config.toml
arch = "vit"
norm = "layernorm"
activation = "relu"
head_dim = 32
qk_norm = false
layers = 12
positions = "rope"
muon_scale = "match_rms_adamw"
lr = 0.0019
orthogonalizer = "newton_schulz_5"
batch_size = 192
lr_schedule = "cosine"
weight_decay = 0.2
Rows from block 8 of a small image classifier, named by matrix and row number. Rows with one number belong to one neuron. Each number is 200 + 20 x the weight over its row's rms, rounded and kept within 0 to 999. All counts start at 0.
After each neuron's rows are labels from the 100 images, of 14976, where the neuron reaches its highest value: "strongest on" is what is common among them. Only what is clearly more common there than usual is listed. The data: microscope photos of single blood and bone marrow cells. In brackets: how many of the 100.
# fc1: MLP up (model.blocks.8.mlp.fc1.weight, 384x192), inputs 0-95
# fc2: MLP down (model.blocks.8.mlp.fc2.weight, 192x384, transposed), outputs 0-95

fc1.86,195,238,210,187,203,193,196,199,215,184,205,217,185,201,197,216,189,211,199,195,209,206,199,202,190,209,238,193,177,234,227,191,181,195,185,172,203,182,190,196,171,213,200,250,213,215,174,187,211,210,176,197,240,181,211,200,199,172,189,251,230,203,235,194,186,220,193,200,183,205,228,254,222,170,176,168,191,205,231,218,205,193,226,204,237,219,197,174,194,202,180,191,190,198,240,172
fc2.86,196,209,160,200,192,200,191,160,178,197,211,212,161,185,173,206,194,225,177,191,198,198,224,154,180,214,205,192,173,198,224,230,225,213,183,171,169,196,182,193,251,192,198,224,179,192,178,201,230,204,208,213,189,180,158,220,210,202,206,189,234,207,203,160,213,193,176,190,218,244,214,200,260,222,209,190,205,185,210,203,199,217,195,210,191,163,211,209,193,185,212,208,197,217,172,203
strongest on: cell type: erythroblast (71); cell type: blast (26)

fc1.222,192,220,192,180,221,210,198,211,171,249,205,188,166,196,199,205,215,168,190,216,202,221,147,198,198,238,197,208,200,215,210,172,199,217,209,195,261,172,230,178,206,229,221,187,193,178,194,201,214,228,179,216,210,195,189,211,179,215,206,221,204,206,205,234,197,192,151,238,194,199,186,208,196,214,188,163,192,191,234,225,227,186,187,224,144,163,221,190,226,190,181,175,206,184,180,191
fc2.222,212,168,220,201,172,208,183,228,204,218,168,202,224,210,207,172,216,198,227,171,189,198,256,215,199,180,171,192,174,177,194,199,185,219,198,201,192,198,212,205,194,184,192,216,218,188,199,163,178,195,184,207,192,210,198,193,218,173,164,189,230,228,224,226,176,174,258,196,208,214,165,212,215,161,196,227,189,196,190,147,208,208,203,161,204,226,160,196,214,177,222,194,196,176,215,215
strongest on: cell type: eosinophil (60)

fc1.308,179,184,251,176,185,194,195,186,200,200,217,181,195,212,171,226,224,212,169,210,202,202,213,199,167,196,205,195,233,213,205,208,212,186,211,208,204,186,196,203,243,227,198,195,178,232,207,222,187,215,183,193,186,175,212,178,212,218,183,247,169,192,204,205,228,202,202,223,205,211,208,228,205,178,168,205,205,180,199,193,177,206,160,241,186,193,196,212,177,188,175,198,173,222,168,210
fc2.308,186,207,167,225,191,174,210,195,211,173,185,197,168,194,212,222,224,204,216,215,203,171,200,202,184,187,196,250,217,212,196,189,184,183,200,214,210,174,195,193,239,195,182,181,170,202,219,220,203,228,240,193,235,173,234,186,179,227,203,136,203,193,215,181,232,211,213,204,204,202,207,236,217,217,229,217,211,201,193,205,178,216,218,204,197,162,172,187,203,210,160,211,177,180,226,190
strongest on: smear: peripheral blood (63); cell type: basophil (57)

fc1.344,216,232,221,203,220,209,219,199,185,168,242,169,165,202,184,212,175,165,188,184,210,199,221,199,192,196,203,216,178,239,181,233,211,208,234,199,185,196,211,190,195,156,224,177,214,208,228,214,201,171,195,259,201,200,204,197,179,193,216,172,198,193,213,179,238,211,168,228,225,222,213,193,208,194,211,221,195,210,206,173,176,226,192,191,198,212,189,180,187,201,248,221,198,236,196,182
fc2.344,163,175,198,203,215,183,214,204,194,211,181,202,240,225,205,172,211,197,196,199,170,195,232,191,212,233,204,179,196,220,206,229,198,191,209,185,209,177,194,168,181,201,173,206,199,237,163,200,222,214,191,198,197,195,190,166,162,183,187,176,198,202,178,222,208,207,222,235,203,202,210,205,206,210,150,174,211,206,175,186,184,197,200,199,215,192,218,192,161,169,217,191,220,225,228,209
strongest on: cell type: lymphocyte (65)

fc1.178,199,199,210,203,218,186,195,222,167,214,169,205,169,203,216,200,219,215,228,208,163,233,220,187,176,206,226,221,238,196,193,226,177,181,188,187,185,193,193,207,214,208,208,200,187,180,192,220,175,215,225,206,212,206,215,200,215,211,186,209,188,194,217,219,183,197,198,206,223,187,202,175,188,185,213,203,168,183,206,218,185,207,174,174,184,227,174,188,205,234,206,248,195,222,238,225
fc2.178,227,237,182,216,194,204,212,196,197,217,201,200,208,216,214,184,201,187,211,193,208,206,205,185,208,171,217,200,194,175,181,171,202,169,160,204,200,206,178,196,190,214,230,228,229,188,191,195,214,191,213,209,213,191,173,199,211,208,200,180,211,158,229,224,202,189,193,209,203,203,186,183,227,188,203,170,230,203,199,210,216,201,189,208,207,185,201,215,211,201,174,171,205,213,191,141
strongest on: cell type: blast (26)

fc1.76,203,173,190,190,183,201,203,212,197,213,188,214,191,130,226,196,191,231,222,194,189,227,209,190,200,200,204,171,206,169,221,211,223,187,193,221,238,178,173,209,198,208,200,226,167,177,180,229,199,178,206,204,198,184,167,211,196,198,197,200,148,193,212,201,195,198,219,213,195,187,172,147,176,245,187,211,179,192,212,226,200,167,205,233,198,187,228,210,188,203,196,236,160,201,193,236
fc2.76,189,220,219,189,223,174,176,199,210,182,200,201,209,229,179,169,157,232,167,179,170,213,237,192,172,208,186,223,189,222,219,236,165,181,208,179,203,200,241,210,207,170,193,205,209,187,187,153,167,214,211,204,198,177,231,184,214,198,203,229,215,204,223,213,229,203,176,180,215,200,196,231,175,189,201,208,190,188,183,205,204,216,213,204,233,172,196,221,195,175,213,192,201,191,226,186
strongest on: cell type: blast (28)

fc1.3,219,208,176,207,240,214,178,208,181,171,227,206,189,184,219,198,190,194,195,206,204,223,169,169,221,196,188,231,216,200,207,199,207,217,194,226,218,233,197,217,201,145,172,241,244,159,216,180,204,226,213,211,204,210,205,172,210,195,172,244,204,193,172,210,191,217,205,228,213,160,202,234,203,210,194,155,214,205,184,203,228,236,201,183,238,200,205,207,179,194,185,214,209,196,212,179
fc2.3,186,193,215,204,169,181,228,219,220,194,190,168,196,174,244,200,213,177,224,192,217,207,220,206,205,206,216,189,187,173,197,221,188,217,192,168,171,191,214,199,206,214,229,206,205,183,180,236,202,169,183,213,203,215,187,218,193,204,206,259,171,196,217,167,197,213,209,169,196,184,201,181,217,197,191,213,162,175,208,208,123,174,183,187,177,196,217,232,192,186,220,203,204,164,226,221
strongest on: cell type: erythroblast (42)

fc1.263,199,163,171,188,196,214,168,237,238,167,214,229,193,205,152,186,181,219,202,184,191,177,208,150,232,205,236,207,193,174,183,196,200,210,240,206,212,203,207,215,218,234,188,191,195,177,229,206,205,223,168,196,224,170,181,231,221,220,238,199,206,206,183,206,196,200,193,209,241,199,180,218,231,204,183,199,188,180,183,193,205,171,177,196,199,185,204,217,248,183,203,201,192,227,188,230
fc2.263,192,244,226,219,206,193,198,206,188,189,202,198,190,205,231,236,213,197,209,207,207,220,221,190,189,180,168,218,215,207,185,220,176,185,215,217,205,190,196,194,183,236,182,196,206,225,170,190,207,214,186,192,173,187,201,217,195,175,175,239,182,196,203,183,183,212,214,214,186,185,221,175,199,208,179,229,205,197,210,216,193,193,229,198,216,170,238,162,169,193,176,243,177,191,211,244
strongest on: cell type: erythroblast (48); cell type: segmented neutrophil (44)

fc1.162,178,210,195,214,190,184,220,201,191,206,189,176,164,167,203,178,195,209,219,188,223,214,236,185,222,193,192,208,200,202,211,186,208,178,173,171,257,219,209,196,180,225,220,168,192,217,214,178,186,191,209,188,239,231,205,186,212,183,196,179,205,211,209,219,194,143,189,214,195,193,217,189,247,202,192,184,192,187,206,205,173,188,170,212,179,248,180,192,222,217,240,208,195,227,180,188
fc2.162,162,196,215,198,193,188,189,188,230,168,178,219,196,225,221,198,207,167,199,243,194,210,177,191,221,202,184,203,199,182,204,180,178,184,170,204,207,208,196,210,188,187,187,235,216,202,188,199,174,195,218,219,211,177,187,189,221,205,223,223,168,213,237,192,231,191,189,203,208,169,189,188,166,205,220,193,179,212,210,227,202,166,243,218,196,174,162,195,194,209,183,171,191,184,210,207
strongest on: cell type: artefact (30); cell type: monocyte (25)

fc1.62,203,198,196,193,194,219,205,215,202,179,202,211,180,172,233,237,194,195,179,207,198,210,179,181,221,204,207,234,179,179,212,196,201,217,197,186,196,201,185,229,176,210,193,224,188,208,188,203,217,186,186,175,185,159,184,237,213,205,167,190,212,205,197,235,184,215,201,193,220,201,218,223,232,177,186,161,206,194,190,223,210,208,172,193,220,200,183,227,192,156,147,223,215,254,178,179
fc2.62,195,174,202,207,227,196,189,172,191,191,188,160,187,241,179,183,214,210,202,160,223,205,195,181,163,207,232,200,210,214,186,181,203,227,176,195,196,217,220,195,257,228,218,176,202,192,194,225,207,213,226,190,188,192,188,212,194,191,183,211,210,163,247,191,198,229,209,178,180,175,220,186,209,195,239,198,170,190,184,210,200,202,231,201,195,208,212,184,186,207,173,203,205,197,246,199
strongest on: cell type: erythroblast (35)

fc1.210,213,211,182,228,208,201,208,203,188,191,228,194,192,212,189,223,187,205,203,195,197,221,207,193,211,191,204,228,218,198,196,192,200,221,209,199,185,195,235,221,172,216,210,143,198,250,176,192,191,228,181,203,233,170,200,203,186,207,164,186,173,243,217,190,204,199,180,199,192,195,202,211,190,209,194,179,213,213,244,217,184,181,232,205,175,216,168,216,159,160,219,191,180,194,195,207
fc2.210,212,181,225,215,181,191,200,183,186,210,209,201,215,188,244,198,169,182,227,205,201,196,236,194,183,217,172,192,203,198,249,231,208,200,160,201,188,202,210,183,222,147,208,218,228,198,168,188,203,182,220,204,219,188,209,194,178,208,170,223,188,205,229,221,211,179,194,203,217,184,197,235,156,204,169,204,206,221,183,179,184,184,176,206,200,219,205,212,175,195,214,170,205,172,194,194
strongest on: cell type: segmented neutrophil (53)

fc1.1,171,204,223,184,218,217,224,207,237,171,191,239,231,240,225,257,229,204,194,194,211,179,157,213,185,173,210,214,192,183,180,206,203,186,218,173,180,202,210,195,228,200,236,191,201,194,224,217,191,209,219,206,212,192,223,200,219,182,192,199,201,203,196,215,169,179,211,182,279,196,194,211,181,207,218,154,182,158,206,206,199,195,198,188,204,197,200,192,203,171,191,213,186,233,201,201
fc2.1,183,211,190,196,176,183,197,224,196,213,200,182,145,173,183,169,192,194,191,244,208,230,202,211,239,224,207,177,186,184,213,199,178,206,186,209,214,224,215,189,190,188,213,174,227,206,179,204,208,205,213,205,198,196,194,194,231,182,215,197,194,180,178,181,218,217,236,219,162,194,197,235,201,203,212,209,206,178,219,199,183,190,180,172,231,218,193,235,209,193,157,207,176,198,208,193
strongest on: cell type: promyelocyte (61)

fc1.90,201,235,192,230,223,182,224,188,174,203,166,194,205,176,211,211,206,203,206,184,197,210,215,209,199,207,231,218,202,206,201,204,197,216,193,178,201,186,190,198,180,211,165,209,218,180,187,202,202,168,215,208,175,197,174,213,241,167,180,167,200,178,171,224,175,251,178,195,207,203,199,198,181,225,187,233,226,208,220,189,192,182,186,180,249,253,179,186,200,196,183,232,216,234,170,203
fc2.90,199,200,187,191,209,170,206,233,196,202,208,186,187,194,226,190,229,185,173,203,167,224,192,162,184,191,179,199,186,233,245,168,229,188,189,183,201,175,198,211,181,239,229,208,161,183,233,172,200,175,178,200,194,205,197,220,230,189,220,198,231,202,182,209,216,178,158,183,217,199,226,207,224,196,240,161,158,221,217,199,229,207,193,196,213,206,186,232,172,201,169,201,163,177,229,195
strongest on: cell type: artefact (78)

fc1.324,216,225,186,240,197,177,220,233,178,185,193,195,222,165,198,196,208,203,198,185,233,219,184,223,197,239,185,191,183,175,200,185,218,163,199,203,180,229,230,216,186,198,208,221,238,169,207,190,215,218,191,185,157,203,213,212,196,198,218,208,197,203,196,232,171,211,176,186,181,207,209,194,193,201,185,205,209,203,201,212,182,184,181,195,207,189,212,200,198,226,202,197,184,188,196,183
fc2.324,216,168,199,187,192,189,174,198,224,181,230,230,193,207,175,200,212,198,186,216,195,192,218,220,201,183,183,191,240,205,191,182,199,178,204,206,209,202,172,214,223,173,206,161,173,191,212,222,210,201,186,157,195,197,202,224,215,205,211,171,241,181,248,185,238,194,195,237,222,197,187,160,225,188,195,221,167,217,181,228,188,217,220,203,250,198,207,200,212,221,163,171,226,152,171,193
strongest on: cell type: promyelocyte (38)

fc1.209,223,204,189,172,186,182,223,195,182,167,199,247,178,226,178,218,207,161,223,210,195,229,195,208,206,226,174,235,182,205,206,203,215,211,196,177,217,216,210,180,183,226,230,196,239,201,182,203,190,198,180,179,173,176,202,183,195,187,217,188,221,199,195,188,226,236,185,191,196,213,182,200,216,190,200,192,202,221,202,182,231,220,193,187,188,175,189,189,187,215,208,170,178,230,170,224
fc2.209,188,210,225,198,226,213,196,190,191,230,199,199,224,203,180,203,203,189,221,207,168,197,157,217,216,241,183,207,184,209,182,206,216,218,200,227,205,187,189,221,211,200,190,172,209,249,188,157,216,202,189,198,224,220,202,191,218,206,205,173,194,215,190,194,214,197,187,185,218,218,211,182,213,209,203,204,145,182,209,244,220,207,184,183,198,199,202,179,222,176,175,212,212,222,202,166
strongest on: cell type: eosinophil (50)

fc1.173,200,217,185,256,198,236,207,188,153,197,203,235,209,182,179,221,230,194,224,215,192,216,183,193,228,200,186,196,200,198,202,213,223,216,206,217,232,181,180,223,212,192,170,188,237,152,218,176,181,213,206,188,209,235,208,201,199,206,188,176,210,191,207,201,198,164,178,196,227,179,164,214,221,180,204,176,199,177,203,167,209,211,214,180,221,194,188,254,177,191,181,206,221,201,220,219
fc2.173,208,204,217,192,191,179,187,193,220,187,221,166,224,201,177,199,200,218,192,171,201,204,191,188,198,185,207,212,227,179,230,182,181,220,195,205,209,221,205,202,165,192,195,210,194,226,198,192,206,243,221,203,143,212,198,205,176,188,240,192,179,215,188,195,221,217,201,173,183,171,236,193,209,198,206,197,197,217,202,227,148,194,175,192,202,211,197,205,174,184,207,208,165,196,141,196
strongest on: smear: peripheral blood (75); cell type: platelet (65)

fc1.67,207,194,204,174,165,204,200,212,185,196,218,187,178,207,207,181,206,207,216,195,221,220,189,206,192,221,178,179,170,203,205,198,187,202,201,189,194,226,221,230,208,228,208,193,203,214,185,182,185,174,210,197,198,259,171,175,218,216,236,170,199,172,192,205,207,198,183,196,208,171,169,182,196,157,218,230,164,198,243,229,228,224,203,189,206,158,201,187,240,175,186,171,161,214,199,195
fc2.67,212,177,196,226,216,189,194,178,208,202,201,207,165,218,199,222,220,225,159,184,196,215,186,214,233,224,181,193,227,178,219,219,208,179,207,191,238,178,195,178,230,214,196,218,203,185,187,205,205,208,184,214,203,188,221,188,223,220,178,207,195,204,191,169,200,185,181,189,227,174,203,195,242,175,162,188,211,197,168,186,187,227,213,223,206,164,209,197,180,216,186,216,225,178,188,165
strongest on: cell type: artefact (90)

fc1.212,174,194,194,218,198,228,182,250,196,214,183,181,233,215,204,214,182,203,187,209,147,192,216,206,201,197,240,179,202,215,175,188,209,193,184,192,216,239,197,151,170,161,205,217,181,199,164,182,197,180,194,199,229,195,167,224,210,196,193,239,195,183,184,195,192,220,199,256,177,217,172,210,207,184,201,215,229,197,201,176,217,166,214,189,179,173,225,215,191,153,183,218,210,230,231,218
fc2.212,237,174,215,191,208,217,197,221,180,180,207,189,221,209,187,235,208,224,212,189,208,171,200,213,225,214,224,213,191,202,190,192,244,228,190,209,206,207,199,198,205,184,198,226,180,184,242,177,210,159,163,212,202,230,217,192,139,194,196,203,207,223,211,205,203,207,210,218,185,180,168,178,195,208,215,200,198,206,209,196,186,197,216,209,204,191,214,219,202,168,203,198,188,184,188,205
strongest on: cell type: segmented neutrophil (52); cell type: band neutrophil (27)

fc1.365,193,210,211,208,205,199,216,216,169,198,181,239,196,214,230,237,256,215,178,201,225,222,198,232,209,207,204,219,227,201,204,208,233,193,194,198,195,179,230,215,183,216,194,203,197,168,226,224,212,214,235,199,204,171,211,212,244,214,175,194,248,197,170,220,201,195,189,192,195,168,213,171,220,221,215,174,204,158,190,187,207,174,179,193,191,217,194,209,201,173,217,158,192,187,195,218
fc2.365,221,219,154,217,208,200,200,232,214,169,206,195,200,239,242,185,181,198,205,145,215,237,208,171,197,186,203,231,188,203,176,212,176,209,195,201,205,225,198,198,200,213,216,204,192,195,169,174,185,202,216,215,199,198,191,179,212,177,259,225,166,180,199,218,208,178,226,231,205,209,207,171,186,200,222,207,237,210,183,230,170,177,216,171,219,215,217,220,216,221,211,208,185,193,218,197
strongest on: cell type: blast (36); cell type: proerythroblast (28)

fc1.303,234,185,196,220,188,229,179,181,225,183,234,229,231,216,209,215,214,195,225,189,190,200,165,170,202,181,208,199,226,216,208,185,194,189,204,213,225,184,204,218,197,192,153,187,197,221,224,182,219,201,182,214,195,196,187,243,196,203,177,233,183,206,215,174,211,215,249,222,199,232,228,190,225,185,203,204,176,164,200,200,231,227,174,203,216,211,163,184,219,173,189,192,201,195,204,202
fc2.303,209,181,197,203,179,165,192,187,206,200,183,249,183,208,192,215,193,181,192,201,246,230,210,214,247,198,192,201,234,205,185,182,184,195,200,216,196,236,212,223,210,190,200,195,205,199,159,192,205,220,178,193,150,207,201,202,206,253,192,173,212,172,217,190,171,204,202,206,208,192,219,187,170,238,235,205,144,223,199,171,213,175,166,196,203,188,190,214,178,219,213,183,207,160,199,202
strongest on: cell type: erythroblast (100)

fc1.331,216,217,194,177,199,208,205,187,148,214,177,201,206,186,204,213,195,196,205,182,157,204,214,185,202,196,184,198,222,184,196,246,213,198,224,204,162,213,215,188,220,204,216,188,178,199,194,184,205,183,198,197,212,217,233,230,194,174,186,191,189,211,241,199,176,198,219,220,217,198,197,218,206,191,192,220,226,211,184,203,185,184,205,178,221,189,152,224,182,207,156,174,184,195,209,214
fc2.331,182,197,234,197,189,209,173,223,218,173,188,228,185,167,197,188,209,204,244,206,235,193,197,210,162,221,198,191,180,246,229,221,194,176,197,175,260,188,186,189,201,174,210,217,185,229,230,208,220,213,210,206,201,189,192,221,204,214,200,251,189,189,193,172,223,183,181,213,185,205,172,214,218,224,169,174,222,198,178,181,183,177,195,204,191,187,202,192,179,193,179,200,190,200,207,193
strongest on: cell type: blast (32)

fc1.161,194,197,190,214,202,232,195,182,169,209,179,205,246,200,196,210,146,203,224,151,210,185,208,196,208,220,198,213,170,170,184,209,219,181,197,186,217,166,177,224,195,200,188,263,193,203,213,183,234,188,191,225,192,181,220,205,189,196,203,209,211,221,210,220,215,200,201,237,189,196,193,204,167,182,227,195,164,197,190,181,176,200,183,204,234,241,216,204,201,190,220,191,192,194,208,229
fc2.161,190,194,211,176,190,176,219,214,201,193,167,226,225,196,234,190,180,195,244,168,196,200,185,200,213,210,197,215,197,188,205,191,180,182,208,219,189,172,254,165,178,176,198,197,205,206,206,213,230,198,220,220,175,187,177,201,235,172,206,214,175,200,223,218,206,181,226,205,200,201,163,196,171,193,203,168,216,222,199,148,213,192,216,189,213,214,187,252,170,203,215,222,167,169,214,180
strongest on: cell type: promyelocyte (37); cell type: blast (26)

fc1.14,163,203,204,218,189,184,194,197,190,203,213,203,202,174,201,170,187,178,213,184,197,187,165,221,167,182,232,237,204,193,174,225,192,213,220,203,192,217,203,223,221,164,200,214,220,207,206,178,211,220,212,249,167,194,239,185,190,190,207,188,246,189,204,202,186,184,230,154,215,205,205,219,204,191,226,203,193,214,217,206,180,215,188,197,233,158,180,203,169,196,225,178,160,206,191,218
fc2.14,201,186,220,188,177,195,229,223,187,198,159,180,213,205,206,215,212,242,185,195,209,195,207,202,194,198,214,172,201,202,215,204,199,202,205,183,175,169,187,189,194,175,185,159,175,199,193,175,219,190,210,201,227,181,201,189,208,184,229,244,193,202,226,160,224,206,186,220,165,197,195,229,184,241,194,196,225,205,212,198,154,163,195,196,199,201,204,169,223,275,206,247,191,228,217,219
strongest on: cell type: segmented neutrophil (55)

fc1.326,182,189,205,236,187,209,219,195,195,184,213,192,194,184,184,209,195,210,185,233,201,236,196,200,191,185,211,218,168,161,165,208,145,253,182,189,179,188,200,175,203,219,217,186,192,211,192,230,192,232,173,214,183,215,221,227,203,182,193,233,191,216,170,195,212,163,216,215,203,205,199,184,190,191,236,222,214,208,231,173,238,174,177,168,198,184,219,186,198,180,246,197,210,191,209,199
fc2.326,211,204,202,208,206,192,214,202,186,205,205,211,217,188,195,218,202,198,167,214,204,208,208,226,192,198,196,131,219,194,176,162,207,219,225,202,186,239,203,217,227,197,228,223,189,217,207,204,166,224,198,236,192,203,226,216,198,209,213,155,216,175,187,205,203,213,226,159,173,158,185,221,156,165,211,188,194,213,217,183,177,206,199,202,202,229,198,205,197,187,241,204,191,202,215,194
strongest on: cell type: artefact (92)

fc1.318,195,178,183,195,197,204,203,211,196,176,200,217,218,194,158,184,200,223,202,192,222,210,222,170,209,218,149,231,210,152,198,183,163,201,230,174,207,234,241,198,210,193,193,165,242,211,172,184,181,192,202,213,196,187,171,242,216,232,212,196,190,186,210,184,205,170,234,213,200,202,213,213,203,215,216,222,171,237,205,218,172,200,218,166,195,193,215,234,201,185,207,184,175,176,185,218
fc2.318,187,192,201,186,209,219,175,196,175,202,183,210,163,146,216,167,180,200,184,208,212,203,153,208,181,212,226,208,198,218,212,164,218,184,180,186,206,195,231,195,176,173,211,162,159,184,196,169,204,214,220,204,217,212,188,194,193,203,186,221,208,235,196,223,193,215,189,179,197,178,229,217,233,225,185,195,208,183,219,168,195,184,187,207,218,192,177,222,157,199,202,173,196,206,189,184
strongest on: cell type: eosinophil (62)

fc1.371,201,217,193,193,205,214,214,202,210,193,195,169,194,219,238,167,217,215,204,196,181,210,207,165,236,191,199,200,165,206,224,207,200,205,180,220,203,198,213,211,215,233,190,197,196,168,140,201,204,190,208,196,181,202,189,224,193,190,189,213,212,179,169,224,194,232,176,187,240,226,175,204,207,170,205,198,213,200,201,186,193,197,178,210,174,203,219,197,192,190,174,258,208,190,191,206
fc2.371,192,196,221,231,192,202,199,178,197,213,192,220,209,223,188,222,208,161,183,172,214,161,201,185,176,223,224,217,224,182,228,190,209,194,270,217,203,181,175,179,200,172,230,194,217,171,226,219,197,186,169,202,198,195,203,203,217,221,212,182,204,194,191,223,225,197,218,210,204,173,208,205,220,186,168,185,158,204,179,236,211,214,192,215,182,209,202,163,196,190,193,208,227,215,206,188
strongest on: cell type: lymphocyte (34)

fc1.335,198,215,160,181,209,179,225,230,170,207,228,208,210,236,190,204,225,157,200,184,231,180,208,223,198,194,197,214,202,210,201,199,218,209,208,204,178,174,190,189,214,212,204,216,221,176,166,199,174,210,185,184,233,203,180,187,233,200,212,205,204,189,212,207,145,205,218,168,222,186,214,219,173,215,175,208,198,167,196,190,224,189,203,232,197,199,189,186,182,218,213,194,208,202,215,199
fc2.335,207,210,186,232,200,189,215,196,221,251,207,204,197,220,186,189,179,211,201,173,213,226,197,174,185,229,225,214,179,165,240,189,216,183,185,215,247,228,192,188,224,202,199,191,220,210,176,226,217,193,182,181,168,210,177,230,177,144,155,207,205,201,139,223,226,166,205,203,230,177,164,225,206,202,201,206,191,236,210,231,183,174,207,184,185,224,201,185,182,171,194,213,191,212,206,210
strongest on: smear: peripheral blood (43); cell type: myeloblast (31)

fc1.66,187,201,182,201,183,196,206,195,205,172,199,207,206,184,216,197,182,189,158,235,167,184,187,196,185,190,169,226,262,165,222,206,170,209,210,207,225,187,174,209,207,184,233,209,196,188,207,223,179,197,224,224,183,186,222,214,179,196,209,189,183,234,190,199,175,165,197,204,212,162,169,166,204,197,204,247,211,227,187,191,204,171,188,202,219,201,220,215,187,199,205,253,193,223,192,203
fc2.66,196,215,208,216,164,199,232,161,180,186,217,189,186,193,190,184,214,204,212,178,216,207,211,221,192,231,208,182,213,210,208,191,202,189,179,208,173,241,219,206,202,176,175,185,208,195,229,174,223,192,169,188,201,180,174,184,195,163,203,237,224,166,213,215,224,204,200,208,201,201,184,213,207,233,205,210,197,184,233,207,209,218,171,219,217,229,236,215,201,160,237,199,181,225,156,223
strongest on: cell type: blast (45); cell type: promyelocyte (25)

fc1.367,226,238,168,179,210,208,180,219,207,204,218,220,219,193,180,181,231,168,204,212,186,211,203,200,194,196,231,203,179,201,187,203,197,228,190,184,190,209,213,204,197,232,198,193,208,180,178,202,200,178,184,209,236,191,208,204,190,212,209,209,169,192,202,187,176,182,158,182,222,236,245,176,202,232,208,205,199,188,243,211,162,250,226,211,177,148,186,212,203,185,227,189,197,178,191,216
fc2.367,174,209,174,195,206,157,207,176,189,201,215,186,178,190,214,197,190,173,214,208,202,205,196,227,175,203,174,224,181,190,222,214,207,190,213,201,202,216,186,211,220,213,190,172,196,227,180,196,211,177,187,212,189,201,217,196,208,212,200,213,200,217,210,239,192,207,191,205,172,219,182,203,203,198,202,167,188,238,170,196,278,191,195,224,208,202,194,211,169,210,211,161,199,217,227,210
strongest on: cell type: segmented neutrophil (71); smear: peripheral blood (43)

fc1.122,190,205,236,222,213,214,216,213,216,214,225,196,203,202,206,155,253,202,231,189,200,196,211,207,178,215,187,199,222,195,169,182,224,199,224,192,218,189,158,161,154,237,161,208,200,207,201,186,203,197,198,235,212,204,198,181,216,201,211,219,155,220,196,169,199,236,192,189,226,181,183,199,195,167,180,206,173,176,220,199,188,204,217,187,207,192,200,217,182,205,207,212,216,171,229,184
fc2.122,192,204,180,187,196,206,185,164,209,197,195,208,221,241,216,204,153,200,215,190,237,197,214,195,161,234,179,184,214,210,222,185,196,183,198,175,206,199,229,168,207,227,235,210,210,213,180,194,187,150,179,209,204,170,170,212,208,218,198,173,211,155,166,209,189,201,195,204,184,184,171,178,208,196,197,221,211,246,172,182,226,192,212,201,194,189,195,187,188,179,190,146,185,215,203,206
strongest on: cell type: lymphocyte (44)

fc1.15,209,183,183,185,211,199,201,196,204,205,245,187,193,175,175,188,212,176,139,240,219,235,224,179,224,216,186,202,197,195,214,166,202,237,223,182,215,197,202,182,185,225,202,217,181,231,177,172,208,182,210,198,234,235,183,223,212,184,194,221,235,213,204,195,171,149,198,163,195,201,158,192,230,227,189,192,165,170,213,217,197,223,193,200,212,192,189,230,216,218,217,189,198,215,212,235
fc2.15,238,188,205,221,213,212,174,196,216,221,193,219,180,222,217,197,175,185,205,185,218,200,194,174,164,195,197,230,188,215,194,194,200,206,198,261,173,217,194,183,240,199,196,204,220,215,211,173,201,222,209,184,225,167,163,181,216,202,202,186,190,166,197,168,193,199,181,223,230,216,201,199,218,200,204,223,234,179,212,227,168,229,193,205,216,205,191,200,205,193,208,200,194,178,183,228
strongest on: cell type: blast (30)

fc1.6,194,173,175,190,179,184,236,160,178,186,223,198,182,207,188,236,209,192,203,192,234,189,162,155,181,181,209,233,204,213,227,208,190,200,214,208,224,217,241,223,178,216,182,223,213,211,224,200,170,220,222,230,214,185,160,178,177,149,224,213,197,167,206,216,194,216,181,196,185,198,206,197,177,164,208,251,175,228,203,181,204,172,197,182,193,209,225,197,171,197,214,198,195,204,246,178
fc2.6,245,209,179,197,198,211,238,182,199,194,202,203,219,178,200,214,178,217,212,189,170,209,265,196,155,132,215,232,193,178,190,213,158,169,206,188,209,177,200,168,193,193,220,202,198,167,134,200,197,187,201,192,159,180,190,197,218,201,184,206,224,194,202,208,226,202,199,203,205,175,171,187,215,217,194,196,181,224,203,224,193,209,200,204,217,179,209,229,236,239,202,191,188,186,197,212
strongest on: cell type: lymphocyte (35)